config.yaml
image_size: 32
horizontal_flip: true
cond_dim: 128
text_encoder_head_dim: 64
text_encoder_parallel_block: false
text_encoder_inner_norm: false
cond_dropout: 0.2
widths: [96, 192, 192]
residual_init: "none"
optimizer: "adamw"
lr: 0.0032
beta1: 0.9
beta2: 0.999
lr_schedule: "poly"
final_lr_fraction: 0.05
Rows from block 10 of the denoiser, named by matrix and row number. Rows with one number belong to one channel. Each number is 128 + 24 x the weight over its row's rms, rounded and kept within 0 to 255. All counts start at 0. After the name is the row's rms in percent of the matrix's.
# convs0: first 3x3 conv (model.decb.0.0.convs.0.weight, 192x384x3x3), inputs 18-26, a 3x3 kernel for each
# convs1: second 3x3 conv (model.decb.0.0.convs.1.weight, 192x192x3x3, transposed), outputs 18-26, a 3x3 kernel for each
convs0.85 091 [143 127 136 129 125 132 146 142 140 144 133 141 141 141 139 136 128 132 132 140 128 136 136 142 146 122 128 136 129 138 116 131 135 137 143 129 110 133 130 115 120 126 124 114 125 142 129 139 128 129 128 135 120 133 136 133 135 128 113 143 127 129 137 125 137 124 117 127 130 124 117 108 136 133 144 137 147 140 128 133 130]
convs0.86 072 [122 137 142 132 129 135 131 130 133 126 133 136 126 129 133 119 117 124 120 124 131 139 129 141 142 129 127 123 129 140 124 124 136 126 129 142 127 137 159 109 114 136 125 125 136 127 137 132 117 115 118 146 128 124 129 138 133 121 123 128 126 135 130 125 135 145 114 123 136 122 121 124 113 121 123 133 124 131 115 127 117]
convs0.87 117 [140 128 141 146 124 135 139 122 131 147 139 143 134 146 131 130 134 127 101 119 131 122 123 137 131 110 148 143 140 133 145 133 124 134 131 121 150 140 141 127 121 137 138 124 130 119 128 130 118 128 127 122 132 127 117 115 131 120 123 132 134 114 137 125 141 136 129 132 136 129 131 122 116 120 126 125 136 139 128 125 146]
convs0.88 078 [124 140 143 119 130 140 114 116 120 129 130 133 138 142 142 118 121 116 136 135 135 120 122 142 129 137 148 143 138 141 125 134 126 123 122 116 126 143 133 117 138 135 116 121 120 123 143 133 123 134 125 131 131 126 125 129 123 125 128 135 126 125 120 134 129 136 131 133 136 126 114 113 108 117 132 117 119 129 120 125 128]
convs0.89 069 [143 134 134 145 124 146 127 119 137 133 147 127 122 138 125 142 125 144 135 125 135 149 135 129 154 143 148 122 121 117 123 134 126 129 128 128 136 141 143 126 126 124 115 127 123 147 130 138 125 118 136 134 128 134 131 125 137 131 125 133 132 135 135 125 137 132 125 127 126 117 128 123 134 139 144 119 117 132 115 120 135]
convs0.90 051 [136 132 130 138 121 128 129 128 134 139 130 131 147 130 135 140 130 122 129 124 115 147 133 134 136 125 108 119 133 137 113 137 120 129 139 138 128 128 151 114 116 125 121 122 135 131 125 123 128 122 117 133 124 118 120 125 133 129 120 135 127 129 137 118 113 138 116 127 135 119 110 134 117 123 140 143 135 143 117 131 129]
convs0.91 049 [137 127 136 148 127 129 133 131 140 150 132 127 136 121 123 136 137 126 129 127 119 147 140 120 135 124 134 124 130 132 113 129 122 131 139 143 125 123 155 127 114 144 126 107 135 139 127 124 128 127 116 134 139 121 122 129 131 132 125 133 127 135 134 132 131 130 123 125 124 121 111 131 118 121 131 130 130 130 108 122 112]
convs0.92 109 [123 124 129 126 119 134 123 117 131 127 135 119 118 123 115 117 140 137 110 122 119 136 128 129 130 131 132 120 117 119 134 130 130 128 127 118 149 131 125 146 131 139 125 113 124 123 122 128 117 116 140 114 130 137 123 124 125 123 133 130 129 117 133 126 129 122 126 135 124 122 123 126 116 122 118 121 123 136 128 128 137]
convs0.93 131 [131 114 129 122 122 131 122 118 140 122 133 132 126 125 127 130 105 122 117 111 129 122 107 119 133 136 133 107 108 126 127 123 131 104 113 131 123 128 143 128 135 132 107 134 128 123 107 124 114 118 128 127 114 121 121 118 125 117 132 125 111 127 119 118 120 131 119 128 131 114 117 118 116 124 123 114 118 119 106 121 113]
convs0.94 202 [133 128 140 130 126 136 135 128 140 134 138 131 129 141 134 123 126 124 128 123 121 127 120 123 122 118 123 115 125 122 121 127 127 120 128 132 112 111 109 117 125 123 119 122 124 118 113 124 118 121 132 121 124 127 122 123 122 122 131 131 115 118 122 117 119 118 112 117 119 112 109 108 116 122 120 116 133 134 118 121 119]
convs0.95 067 [141 141 154 145 132 137 148 127 134 139 127 138 133 131 142 134 123 131 116 133 138 134 133 129 137 129 136 137 127 132 136 132 126 130 122 122 132 136 150 140 129 152 139 116 140 126 129 136 126 121 122 126 132 121 121 130 137 132 123 126 136 121 132 133 123 129 127 119 129 132 107 117 124 135 135 126 126 122 126 130 131]
convs0.96 131 [141 130 131 129 117 131 113 120 122 112 133 120 135 131 123 131 125 116 121 119 123 125 125 131 127 142 112 125 141 137 128 136 142 116 139 124 133 146 154 129 131 134 130 140 127 108 117 114 124 127 136 125 118 129 126 114 128 118 124 135 129 125 129 119 137 133 116 139 127 121 136 119 127 121 135 125 121 128 121 120 124]
convs0.97 064 [130 150 139 140 135 132 148 141 124 127 123 136 128 125 122 138 138 123 143 149 127 135 144 128 125 141 123 131 135 131 129 133 129 135 140 134 130 135 134 133 138 126 129 127 137 133 142 142 130 138 143 134 130 139 140 136 129 135 138 134 135 143 128 135 140 130 137 145 141 134 142 130 148 142 133 141 124 117 138 137 137]
convs0.98 047 [130 150 134 145 149 143 149 133 124 137 138 153 128 138 146 135 132 128 166 167 138 153 149 129 145 158 143 138 140 122 144 151 135 150 139 135 130 133 135 137 139 135 136 139 136 130 131 132 124 122 130 121 120 129 150 143 127 158 149 137 138 138 126 147 146 131 155 142 136 141 131 125 135 131 126 135 127 128 135 127 136]
convs0.99 055 [145 139 132 147 139 134 134 136 132 138 139 145 150 141 140 139 130 122 153 157 137 147 146 130 145 145 122 136 134 147 130 137 147 135 153 154 132 139 157 129 128 139 141 142 155 128 142 128 141 145 131 127 129 126 135 134 128 144 140 136 126 137 132 130 135 138 136 138 144 137 137 143 148 143 143 147 147 140 147 147 135]
convs0.100 049 [133 128 129 136 137 144 129 124 136 128 129 136 137 129 133 132 124 136 143 142 129 139 135 134 143 139 135 142 131 135 139 137 137 122 143 134 144 153 143 131 131 130 135 146 153 133 122 125 144 133 142 134 132 130 143 143 125 142 144 140 123 138 127 137 142 131 140 147 149 137 135 142 137 143 123 147 150 134 147 141 135]
convs0.101 116 [129 123 127 132 128 121 127 131 128 123 130 114 125 121 104 122 121 110 129 125 138 142 120 127 129 124 123 108 122 118 127 136 137 111 140 125 130 141 130 131 133 128 125 142 133 129 123 126 136 133 149 116 114 136 135 128 131 129 140 137 106 125 125 128 129 130 119 132 127 112 125 131 140 136 134 124 130 122 131 131 128]
convs0.102 066 [129 130 126 135 143 126 117 130 116 119 133 132 131 132 135 129 130 144 129 128 119 132 110 128 128 118 142 124 125 118 133 151 128 131 133 130 135 131 138 129 126 136 128 125 150 124 122 123 141 146 141 119 126 125 130 128 117 144 141 140 123 138 125 133 123 136 144 128 144 135 129 142 135 126 136 129 131 127 128 132 133]
convs0.103 157 [142 134 131 133 119 125 114 122 117 134 133 130 121 121 115 136 130 111 137 129 127 122 127 131 127 130 122 137 127 128 127 119 126 128 127 127 106 129 131 122 129 113 131 126 126 130 124 132 123 119 129 114 115 130 146 140 135 142 126 135 132 131 126 148 148 133 131 138 149 129 125 111 150 143 137 137 129 134 119 121 118]
convs0.104 077 [131 134 132 139 139 129 142 126 137 139 121 133 136 134 131 141 144 140 136 141 128 137 131 124 117 127 145 120 121 122 139 143 134 144 138 139 141 128 126 135 131 131 123 133 146 138 132 132 135 131 138 127 124 146 148 129 127 139 127 120 129 129 135 136 131 117 133 126 122 132 133 139 137 124 112 139 138 129 135 132 139]
convs0.105 055 [130 149 138 133 144 141 130 124 122 134 126 133 132 131 124 134 127 132 133 137 120 129 125 126 123 130 139 134 123 132 135 136 143 133 138 126 140 138 134 134 142 130 135 150 145 132 140 127 125 132 141 127 126 146 142 134 134 141 142 134 123 133 136 126 147 129 140 137 135 134 154 134 131 142 126 132 129 132 137 126 142]
convs0.106 065 [112 119 129 131 136 140 135 122 111 137 137 146 145 143 143 135 125 125 142 154 134 139 140 121 130 128 126 129 128 121 127 139 132 135 139 139 144 152 143 133 139 137 127 128 138 121 138 135 137 146 130 126 123 117 132 142 128 145 141 140 136 138 130 136 135 134 144 132 138 141 130 141 121 120 118 125 130 119 133 139 141]
convs0.107 115 [145 117 130 128 117 114 139 130 140 137 127 114 141 142 121 125 123 127 113 123 116 139 118 119 124 127 141 103 114 126 124 129 135 131 133 131 118 130 127 122 130 123 128 135 127 142 121 121 142 129 128 132 120 137 145 124 141 126 126 120 130 135 150 132 131 124 119 129 122 121 124 129 141 134 116 129 136 134 131 120 129]
convs0.108 103 [132 126 132 140 140 139 140 132 132 113 121 138 129 133 143 133 122 131 129 133 128 124 116 111 119 136 132 129 122 130 135 129 137 129 128 149 128 136 141 143 148 150 115 143 146 121 131 135 128 141 135 123 124 126 134 132 127 134 133 117 134 136 129 136 134 138 138 131 133 142 137 139 136 124 116 131 124 116 139 136 126]
convs0.109 058 [115 123 135 127 142 142 121 119 130 123 125 121 132 132 120 131 137 138 126 132 125 132 111 115 134 122 151 106 112 114 125 139 124 126 131 129 150 136 123 140 128 122 117 126 141 125 123 123 135 141 139 118 119 127 134 128 127 135 147 137 121 141 131 134 130 131 146 136 136 129 131 145 128 136 128 118 128 121 141 146 146]
convs0.110 229 [122 129 131 124 133 132 121 133 130 110 124 118 117 126 137 129 122 145 119 131 122 121 123 125 112 116 119 121 124 145 119 116 143 140 117 137 135 119 129 126 131 128 118 137 127 130 129 126 124 106 126 138 126 129 107 107 112 137 135 125 137 134 119 119 123 135 136 132 134 120 117 121 122 113 125 137 125 130 128 118 136]
convs0.111 057 [140 139 138 139 140 134 135 135 135 129 131 131 146 138 129 134 131 128 127 138 118 127 133 151 135 130 131 138 138 149 140 141 145 145 137 135 132 137 131 111 136 138 134 145 149 142 137 125 128 136 147 134 123 136 135 128 126 131 127 138 124 130 139 122 139 132 125 141 147 126 138 131 137 136 127 154 142 148 143 132 142]
convs0.112 087 [104 117 140 119 130 141 121 119 117 144 155 150 140 151 138 127 132 122 131 144 136 130 130 130 134 118 131 130 136 136 131 147 135 133 143 129 136 144 122 125 129 120 131 130 124 120 131 129 128 129 125 107 113 121 126 128 131 133 144 147 127 132 133 130 131 135 137 134 138 129 127 134 118 130 135 126 132 131 123 139 149]
convs0.113 067 [121 120 130 113 133 136 124 134 130 143 127 131 143 133 123 142 129 127 137 146 141 139 130 131 144 128 130 121 122 128 119 147 138 134 158 138 125 135 128 138 129 132 132 118 129 127 122 123 137 129 121 127 108 121 140 128 133 138 133 145 124 138 132 131 132 130 130 129 137 126 124 132 134 131 139 133 132 129 133 138 140]
convs0.114 129 [133 130 135 123 120 110 147 127 128 149 135 126 146 140 129 121 132 122 122 131 121 131 115 126 129 129 135 116 134 134 128 134 130 148 146 130 126 125 123 112 126 122 137 128 128 139 131 127 144 134 121 119 121 132 139 132 142 131 133 127 132 134 142 129 132 129 129 130 130 121 114 125 137 138 126 129 140 140 128 132 129]
convs0.115 066 [135 131 131 132 124 131 125 127 122 126 127 131 129 133 133 128 124 129 126 130 127 129 130 143 140 133 123 128 135 142 130 133 146 131 134 134 123 145 143 112 130 136 133 138 142 136 124 124 122 123 139 142 121 135 136 124 129 121 126 139 120 128 134 124 145 144 121 131 143 120 127 123 132 129 134 137 133 136 129 119 128]
convs0.116 131 [146 129 128 134 114 134 129 128 133 129 127 126 134 135 125 141 133 137 139 128 128 135 129 138 128 116 111 110 126 137 117 127 138 119 132 134 106 136 133 115 140 135 130 147 142 137 120 114 124 116 135 132 121 129 146 124 128 136 125 133 125 132 137 121 129 118 117 137 130 114 128 130 150 142 132 142 138 130 137 118 129]
convs0.117 065 [123 129 133 127 139 136 135 137 131 125 124 140 125 133 139 137 129 140 126 138 135 132 124 124 125 112 127 120 129 121 132 141 134 140 150 139 139 139 133 137 141 143 126 136 137 126 136 134 137 142 142 127 120 129 140 133 131 136 137 134 133 136 126 134 134 139 142 132 141 135 128 134 131 128 132 126 127 117 128 128 133]
convs0.118 079 [126 151 140 143 152 139 145 135 127 126 124 144 124 139 144 136 133 130 132 142 134 131 129 115 120 127 130 134 127 128 142 142 135 148 135 136 132 132 130 143 141 146 123 137 138 125 145 135 128 132 132 123 134 139 137 134 138 136 141 123 135 126 135 138 133 136 137 136 131 136 134 126 137 136 128 132 129 123 141 139 143]
convs0.119 238 [120 120 124 122 121 121 123 121 122 116 120 117 120 122 119 119 118 117 126 123 126 129 126 128 123 119 121 126 124 125 125 126 126 124 126 125 119 122 123 120 125 124 116 121 119 117 119 117 118 121 122 114 120 119 123 121 122 125 124 124 119 120 120 114 120 118 117 124 120 113 117 117 118 118 121 120 119 118 117 116 116]
convs0.120 132 [122 122 116 126 129 113 130 126 101 145 130 141 138 125 139 127 124 136 110 136 121 131 135 131 126 121 138 126 125 120 132 136 116 134 138 125 124 117 126 118 131 127 133 114 132 132 119 124 135 125 115 123 129 123 131 127 127 134 127 111 139 128 126 137 119 134 127 119 128 136 113 131 131 123 120 137 146 127 131 143 130]
convs0.121 084 [110 115 123 108 124 128 105 120 118 118 129 126 125 123 136 120 104 114 110 121 120 118 117 115 128 124 127 126 132 127 135 142 128 133 113 117 132 137 119 134 125 129 128 128 125 136 123 132 134 112 134 112 121 129 130 120 121 127 125 125 126 128 116 132 116 130 142 128 140 123 119 132 115 129 136 116 128 139 118 117 133]
convs0.122 040 [134 112 129 122 113 141 114 109 134 135 136 137 136 127 133 129 137 137 132 130 130 129 134 135 149 144 133 132 138 134 128 127 130 117 125 132 131 136 140 132 138 147 132 140 142 127 120 121 131 121 129 132 134 126 122 113 119 145 131 144 131 137 133 136 131 142 138 127 145 143 128 147 115 125 123 139 149 148 128 137 133]
convs0.123 068 [132 119 129 129 120 137 117 117 126 125 142 131 121 130 117 130 117 121 118 112 131 126 111 120 144 128 128 107 123 115 114 128 121 124 126 120 119 131 127 124 119 123 111 124 130 129 120 120 125 121 134 125 119 126 130 106 123 134 137 143 130 127 123 132 120 137 143 136 145 121 112 120 114 124 129 117 130 127 110 128 116]
convs0.124 071 [124 120 131 123 125 143 125 119 130 143 135 131 141 141 147 117 120 133 112 132 139 111 120 132 139 124 144 139 130 136 143 131 138 134 130 132 131 135 130 123 124 136 140 135 137 121 121 122 130 128 128 123 122 128 124 115 123 132 132 128 134 119 127 130 138 138 137 134 139 126 127 135 118 125 118 129 141 135 131 126 137]
convs0.125 073 [130 111 128 131 124 126 105 129 124 139 133 129 137 128 124 129 138 135 112 125 111 144 136 130 123 125 119 122 121 131 120 128 130 125 139 142 115 114 124 115 124 121 123 123 129 132 122 109 141 138 122 135 126 117 120 119 121 133 126 120 126 122 126 118 123 128 124 114 122 120 122 132 125 121 128 134 135 121 115 118 121]
convs0.126 073 [132 142 147 135 127 137 135 118 128 140 126 128 129 136 120 137 138 127 134 136 130 131 143 135 115 121 133 148 146 137 131 122 129 150 141 126 124 116 121 130 127 119 125 120 117 132 144 137 130 131 129 130 129 136 126 131 136 128 132 121 125 119 132 131 134 116 135 138 109 131 123 111 125 137 130 131 119 129 125 126 133]
convs1.85 101 [ 90 128 163 115 102 107 169 143 167 106 124 106 146 122 144 141 130 147 121 141 114 127 139 141 120 139 172 120 106 128 136 137 117 164 143 126  95 108 100 123 153 157 170 181 145  78 130 111 152 129 115 146 145 167 120 157 157 115  96 162 106 137 202 147 118 101 131 104  86 118 104 132 141 143 121 144 134 123 119 108 111]
convs1.86 079 [106 108 140  53  77 135 120 163 178 142 125 129 171 142 119 100 142 131 129 114 108 154 125 108 146 152 115 101 108 126  90  98 138 100 108 114 147 115 113 153 160 124 162 159 113 125 136 148 157 150 127 133 153 129 132 111 110 158 153 145 186 166 184 143 104 107 133 114 135 125 115 119 139 131 124 139 124 126 110 111 115]
convs1.87 134 [123 110 129 116 108 136 116  81 171 134 134 161 133 140 151 140 118 133 131 180 174  95 141 176 111 117 164 128  99 114 122 160 111 109 162 121 156 152 125  84 129 146  81 125 187 107 137 141 104 129 142 126 133 152 106 137 169 115  99 134 154 112 137 118 133 124 102 143 132 136 155 120 140 133 144 113 122 141 112 117 138]
convs1.88 088 [143 155 107 121 133 123 117 140 142 149 107 101 144 109 143 122 139 150 146 159 146 146 122 129 120  88 100 106 100 119 101 114 142 112 122 164 133 125 151 123 123 179 138 118 138 141 127 119 134 116 123 138 135 159 124 115 132 125 112 130 132 143 145 101 107  97 109 132 124 137 154 147 141 144 128 146 166 152 109 133 122]
convs1.89 074 [117 128 157 119 132 117  47 149 112 171 148 115 124 123 130 103  74 116 171 123 134 165 144 114 138 155 115  96 105 164 108 123 156 109 139 127 137  99 154 106  99 120 119 121 147 128 104 156 127 100 143 143 124 153 135 118 178 117  96 146 122 116 119 128 125 143 122 105 112 113  99 107 110 140 100 130 155 139 127 158 150]
convs1.90 054 [132 107 138 117 110 126 112 145 119 161 139 114 150 137 113  96 151 160 147 142 140 173 150 139 157 158 152 123 119 141 114  99 104 122  96  77 151 107  61 206 193 100 147 172 120 124 126 154 110 123 122  95 100 124 143 125 147 111 123 137 115 147 177 135 101  82 128 111  98 138 120 124 145 144 124 130 107 130 114 105 117]
convs1.91 051 [138 129 124 133 144 114 124 150 130 143 147 114 122 136 152 153 144 127 137 144 138 141 154 163 138 143 158 132 119 114 137 122 118 144 113 119 104  96 118 134 155 123 163 178 155 123 118 149 109 112 150 122 126 162 143 159 172  93 106 159 143 146 175 147 123 102 132 112 112 136 112 138 129 132 129 102 102 122 109 101 107]
convs1.92 128 [113 138  93 122 139  94 150 140  99 139 124 121 141 167 111 162 145 131 153 142 168 119 153 138  99 140 108  64 108 105 112 119  97 152 137 141 143 173 180  96  93 155 110  99 156 145 113 127 117 140 128 127 144 125 167 155 152 137 144 115 139 133  98 128 142 156 123 126 136 110 118 134 106 107 121 122 124 112 132 125 122]
convs1.93 153 [138 153 169 124 133 123 125 138 102 167 163 163 136 124 109 117 121  90 189 113  98 188 125  82 138 128  74 100 111 141  89  79 135 135 111 123 156 131 122 142 101  65 137  94  81 134 138 133 138 121 122 115 122 104 208 123 114 168 124 108 122 107 111 130 100 134 117  86 116 121 104 107 107 151 135 124 150 125 126 137  99]
convs1.94 179 [137 114 125 131 122 122 113 133 107 123 120 134 101  93 121 123  99 123 126 113 115 114 111 108 132 131 119 156 129 140 178 144 148 168 140 150 129 134 145 173 172 170 154 162 146 174 153 147 154 121 119 138 112 125 123 116 114 164 149 127 131 138 108 127 135 116 135 143 125 150 149 149 147 149 138 163 156 147 146 143 137]
convs1.95 071 [119 103 103 129 133 138 122 153 129 122 107 112 148 151 157 139 146 139 125 155 188 112 136 175 118 133 143 100  97 131 119 128 151  98 142 145 157 150 129 114 145 155  89 136 152 141 135 153  99 128 119 106 132 117 127 142 165 120 160 141 144 165 111 109 112 105 133 127 163 134 131 146 115 111 131 117 119 134 120 123 143]
convs1.96 159 [113 112 153 111 110 146 140 130 160 133 137 153 123 108 156 122 145 148 164 124 107 141 111 115 115 120 138 123 122 134 119  69 137 164  50 130 144 125 122 148 141 112 130 144 116 151 151 155 157 111 133 148 125 136 194  97 147 134  82 140 153 103 186 161 104 122 144 100 107 156 101 123  99 140 152 108 140 163 100 126 129]
convs1.97 075 [ 93 139 103 101 132 112 138 154 139 105 101 110 146 133 114 124 137 115  91 138 151  87 111 138  80 104 135 166 158 134 123 130 122 120 138 154  92 132 155 122 153 178 110 135 159 118 106 140 144 103 127 134 101 115 147 157 165 118 121 133  92 104 161 142 156 154 136 132 123 123 122 128 120 106  83 154 129  97 165 155 121]
convs1.98 048 [145 134 103 122 122 115 105 113 118 165 122  99 144 125 124 132 126 119 132 136 128 142 145 140 132 131 141 134 132 159 132 144 139 138 155 123 153 159 113 144 134 123 145 157 142  87  84  97 115  94  87 139 125 129 100 120 110 109 120 111 123 136 161 109 148 143 125 136 128 135 144 126 181 139 101 168 141 100 158 141 125]
convs1.99 052 [116 132 138 155 170 148 134 137 113  97 121 166 128 144 165 126 123  82 155 141 157 127 113 147  86  90 124 161 126 143 140 108 138 120  92 115 144 158 134 153 143 110 154 139 128 126 104 136 120  82  96 120  75  94 151 126 122 147 110 107 114 123 170 134 130 129 153 140 131 150 125 135 102 104 108 133 136 125 158 133 105]
convs1.100 050 [133  99 111 167 151 127 126 104 104 148 121 148 155 117 107 132 133  98 135 128 123 120 124 143  91 110 136 140 112 120  95  72  98 142 115 114 154 144  79 169 141  70 134 107 110 125 145 145 109 102  84 112 140 152 180 159 120 130 108 106 127 130 143 136 141 122 111 132 113 106 113 115 100 115 117 145 142 112 109 103  76]
convs1.101 140 [126 121 150 147 133 151 167 144 150 165 170 146 109 125 116  97 127 107 178 143 122 162 139 119 126 131 117 123 131 163 109  84 103 175 101  86 160 143 125 134 117  89 117 116 112 134 152 148 124 132 128 118 122 112 191 126 158 155 112 132 149 106 127 154 123 148 132 104 112 110  84  95  92 110 110 102 118 117 106 131 116]
convs1.102 076 [107 148 134 105 139 117  89 128 114 131 121 145  60 112 152 123 161 158 148 130 112 121 130 133 104 140 166 150 127 134 115 121 108 134 156  76 129 157 135 124 159 105 123 156 114 149 100 124 158  91 111 161 130 123 139 166 118  91 100 106 145 106 128 137 156 127 119 124 102 141 115 104 126 131 129 107 132 153 107 125 129]
convs1.103 174 [ 97 120 115 133 158 100 180 170 163 132 139 128 124 116 125 153 139 136 105 116  98 101 116 147 105 119 124 151 141 117 169 171 182 173 124 124  89 120 149 159 137  92 157 145 167  86 104 108 162 146 144 141 140 135 141 126 136  74  86 100 116 150 171 152 145 151 105 102 116 116 126 145 125 124 109 142 141 119 144 134 128]
convs1.104 074 [158 120  87 128  97  93  94 103  95 160 123  92 128 112 120 119  94 114 115 110 112 112 120 117 126 128 140 123  96 106 124 105  81 180 162 124 155 142 116  92 110 129 132 164 152 122 104 120 117 102 124 171 142 159  88 124 144 134 110  93 157 134 106 129 140 132 132 142 129 119 130 120 163 142 119 148 132 131 130 128 135]
convs1.105 060 [143 111 106 142 116 121 117 103 120 169 108 117 147 113 140 109 113 127 119 105 124 131 119 120 151 124 102 142 129 133 127 129 118 115  77  75 160 139 121 143 101 110 123  99 137 120 148 155 124 136 140 155 148 131 131 128 153 126 113 102 162 122 103 138 142 134 130 160 138 107 133 107 134 122  85 149 142 109 121 133 130]
convs1.106 057 [145 144 145 126 142 134 110 127 106  84  71 141 123 111 142 168 147 115 157 148 144 134 121 128  97 113 139 179 153 148 157 134 108 113 125  87 151 144 134 136 143 119 140 131 130 105 105 135 134 126 127 121 115 112 124 155 122 121 124 111 116 129 154 138 150 134 158 156 129 151 140 130 149 120 142 147 136 136 168 151 123]
convs1.107 121 [130 131 112 143 125 135 113 114 131 155 105  96 120 130 134 125 121 140 122  98 119 110 121 122 125 115 127  88  80 135 121  70  62 174 149 155 171 139  80  97 107 134 119 140 149 172 128 107 109 114 108 167 126 133  97  84 119 171 114 139 167 128 142  99  87 109 114 122 110 131 130 130 140 149 123 132 134 120 129 126 111]
convs1.108 109 [143 143 146 125 125 114 110 111 110 139 130 164 141 118 123 150 105  93 143 123 133 109  89 108  98  88 100 152 123 123 121 111 117 105 138 153 150 148 147 115 112 105 127 105 114 137 126 136 124 120 137 133 116 115 132 131 133 174 133  99 121 130 113 129 148 144 130 138 130 136 135 115 123 150 137 154 163 125 174 176 136]
convs1.109 063 [128 102 135 145 115 147 107 109  89 169  98 108 120 117 105 131 141 132 168 127 103 146 136 112 126 126 132 111 102 125 109 105  92 132 123  96 164 131 117 134 120 110 128 134  97 134 134 165 124 138 150 140 141 148 138 144 136 152 136 120 148 112 108 125 129 120 146 148 116 133 131  95  94  95 116  92 114 122  75 117 113]
convs1.110 202 [111  86  94 141 109 101 161 135 131 144 105 130 100 102 130 125 132 122 135  75 104 138 134 120 120 133 117 131  77 108 135 140 145 114 154 135 129 155 107 163 112 170 173 103 183 129  63 130 147 111 135 140  97 131 129  90 120 119 110 113 133 124 129 128 130  86 149 126 105 140 115 109 146 150 133 144 132 143 156 143 147]
convs1.111 061 [102 105 113 129 104 128 144 147 153 170 116 134 130 113 146 120 128 140 112 103 121 105 106 102 114 115 112 133 133 143 114  80  75 179 124  80 136 140 112 144 133 134 166 141  94 117 135 135 126  97  69 175 168 144 122 105 113 131 105 109 165 145 158 127 120 113 132 142 121 125 153 130 150 136 117 164 134 136 117 105 108]
convs1.112 085 [121 127 136 106 101 112 148 149 143  89  54 105 113 108 135 151 158 162 152 158 153 129 123 134 104 101 130 116 135 126 152 149 113 110 102  55 139 141 127 143 144 135 139 135 139  71 114 148 139 159 166 109 125 116 126 158 145 106 116 126 123 113 138 137 131 105 149 156 112 146 150 118 117  98 119 105 108 127  96 119 119]
convs1.113 064 [140 125 133  95 118 124 152 165 124 108  80 103 110 116 147 111 146 133 149 131 122 141 112 121 115 111 125 108 114 136 140 104  92 159  88  62 140 121  74 163 167 121 166 167 110  98 108 132 140 117 129 130 108 127 161 130 127 149 105 122 135 108 138 158 137 123 165 137 109 137 109 116 105 108 112 107 117 142 107 127 122]
convs1.114 146 [ 94 109  86 122 110 134 124 128 128 129  90  78 123 126 108 109 131 157  91 127 153 109 135 149 119 128 144  89  94 130 134 120  87 161 164 157 129 125  91  81 129 165 102 148 153 147 119 122 118 121 124 143 134 128  51  78 112 137 124 150 141 141 165  85  84  88 120 118 110 141 140 130 138 128 118 131 111 110 124 116 131]
convs1.115 068 [111 107 131  91  83 111 155 133 168 152 137 139 140 113 134  86 119 154 117 118  93 127 118 114 118 127 112 127 129 165  93  84 102 155 121  98 139 120  84 169 167 120 161 169 118 113 134 111 137 107  73 149 127 105 144 108 128 138 103 128 146 128 195 157 132 126 113 105  97 105 115 100 137 140 120 148 137 129 116 127 126]
convs1.116 145 [119 115 133 135 118 120 171 158 151 140 132 123 138 115 141 142 134 125 122  94  93 124 102  98 147 129 114 126 146 159 131  89 106 171  72  90 136 104  87 181 131 107 142 134 127 112 159 155 120 128 103 146 143 146 153  85 145 124  84 129 150 125 144 142 109 137 132 111 107 123 113 141 129 147 112 162 166 146 125 130 105]
convs1.117 067 [133 123 130  91 106 123 122 138 128 142 113 144 122 115 155 102  97 144 142 115 125 124 100 108  96  98 113 143 136 148 113 114  90 130 133 108 168 156 108 107 125 132 132 136 102 112 122 128 121 120 106 145 126 117 113 127 122 154 124 108 139 120 131 135 166 141 144 150 117 133 119 101 111 118 104 132 162 140 143 180 148]
convs1.118 088 [162 114 128 113  79 113  87 107 125 152 129 116 151 122 115 104  73 136 115 116 118 126 126 119 136 116 119 143 116 133 116 133 102  86 131 129 151 143 104 103 104 116  98 132 126 115 119 132 101 124 127 136 125 115  84 118 117 138 144  98 140 141 141 106 147 127 124 158 123 128 140 108 145 134 118 149 129 113 130 154 167]
convs1.119 119 [138 125 136 144 131 136 125 157 123 133 128 131 121 104 134 125  94 116 134 102 111 144 114 110 144 140 128 133 128 143 158 131 138 140 126 138 152 132 136 147 125 153 150 128 128 161 113 140 152  89 127 134  99 136 148 158 133 162 171 145 134 166 125 121 152 129 150 168 140 139 147 135 135 145 134 161 162 162 136 137 127]
convs1.120 143 [150 152 137 115 147 118 112 140 128 106 116 157 113 126 114 133 113 118 121 147 133  98 132 145 108 118 145 156 111 142 131 153 106 114 196 132 145 148  69  92 150 125 126 175 161 121  87 121 120 105 121 141 120 115  83 171 120  99 125 110 124 142 175 115 137 124 117 122 103 149 125 132 160 147 141 119 125 111 130 129 120]
convs1.121 086 [150 123 115 125 131 139 121 152 127 133 142 138 120 119 153  93 123 194 164 148 166 139 129 135  98  97 120 109 120 159  86 111 148 128 137 137 124 141 121 125 146 130  94 152 133  93 110 114 109 110  96 132 143 120 126 156 113  88 146 129 133 148 150 121 151 131 120 135 129 147 131 130 117 110 115 110 129 139 101 127 145]
convs1.122 040 [111 106 118 109 132 118 102 101 110 152 174 171 157 153 129 119 150 124 189 165 146 173 159 159 127 123 117  84  90 104  93 110 137 151 143 142 174 122  82 194 155  76 172 129 107  91 121 124 105 148 139 108 142 121 149 115 107 158 146 115 141 167 129  95 103  96 115 115 113 151 129 122 113 131 148 109 103 121 100  94 110]
convs1.123 079 [121 120 159  84 100 118 120 133 166 144 180 163 141 143 123 107 142 161 172 157 137 145 153 137  97 101 109 108  99 156  83 123 177 141 167 180 138 129 133 123 150 135 136 153 130  89  95 103 143 155 120 118 146 131 162 144 136 178 120 138 160 114 187 149 135 142 116  98 105 145 121 125 109 126 133 123 136 125 118 139 135]
convs1.124 081 [130  94 123 118 121 136  97  89 124 154 148 165 147 135 154 137 102 113 159 159 141 112 120 124 104 120  98  73  87 117 137 161 155 123 137 137 153 136  88 119 137 110 143 115 110  94 121 117 127 152 136 144 174 148 123 109 100 158 118 115 208 146 125  87 111 111 134 144 146 151 163 137 124 133 137 116 132 137  92 115 132]
convs1.125 070 [110 157 145 126 155 124 114 112 114 121 121 171  76 134 186 148 167 131 139 116 134 135 126 137 138 146 143 136 172 146 138 114  97 159 118  87 159 144 118 137 125  67 194 156 127 154 133 133 145 110 127 132 117 107 116 131 135 110 105 132 127 161 108 130 130 128 130 118 111 147 126 127 137 131 132 111 120 142 129 110 112]
convs1.126 079 [117 115  88 128 108 135 153 134 156 148 101  48 142 130 136 143 159 167  98 129 165 115 129 146 116 107 129 102 147 132 144 143 136 149 124 157 117 119 179 104 116 218 141 124 184 107 127 138 135 134 144 145 143 149  94 111 159  95 125 167 121 153 144 120 126 130 129 139 136 138 151 139 154 129 110 140 133 121 138 132 137]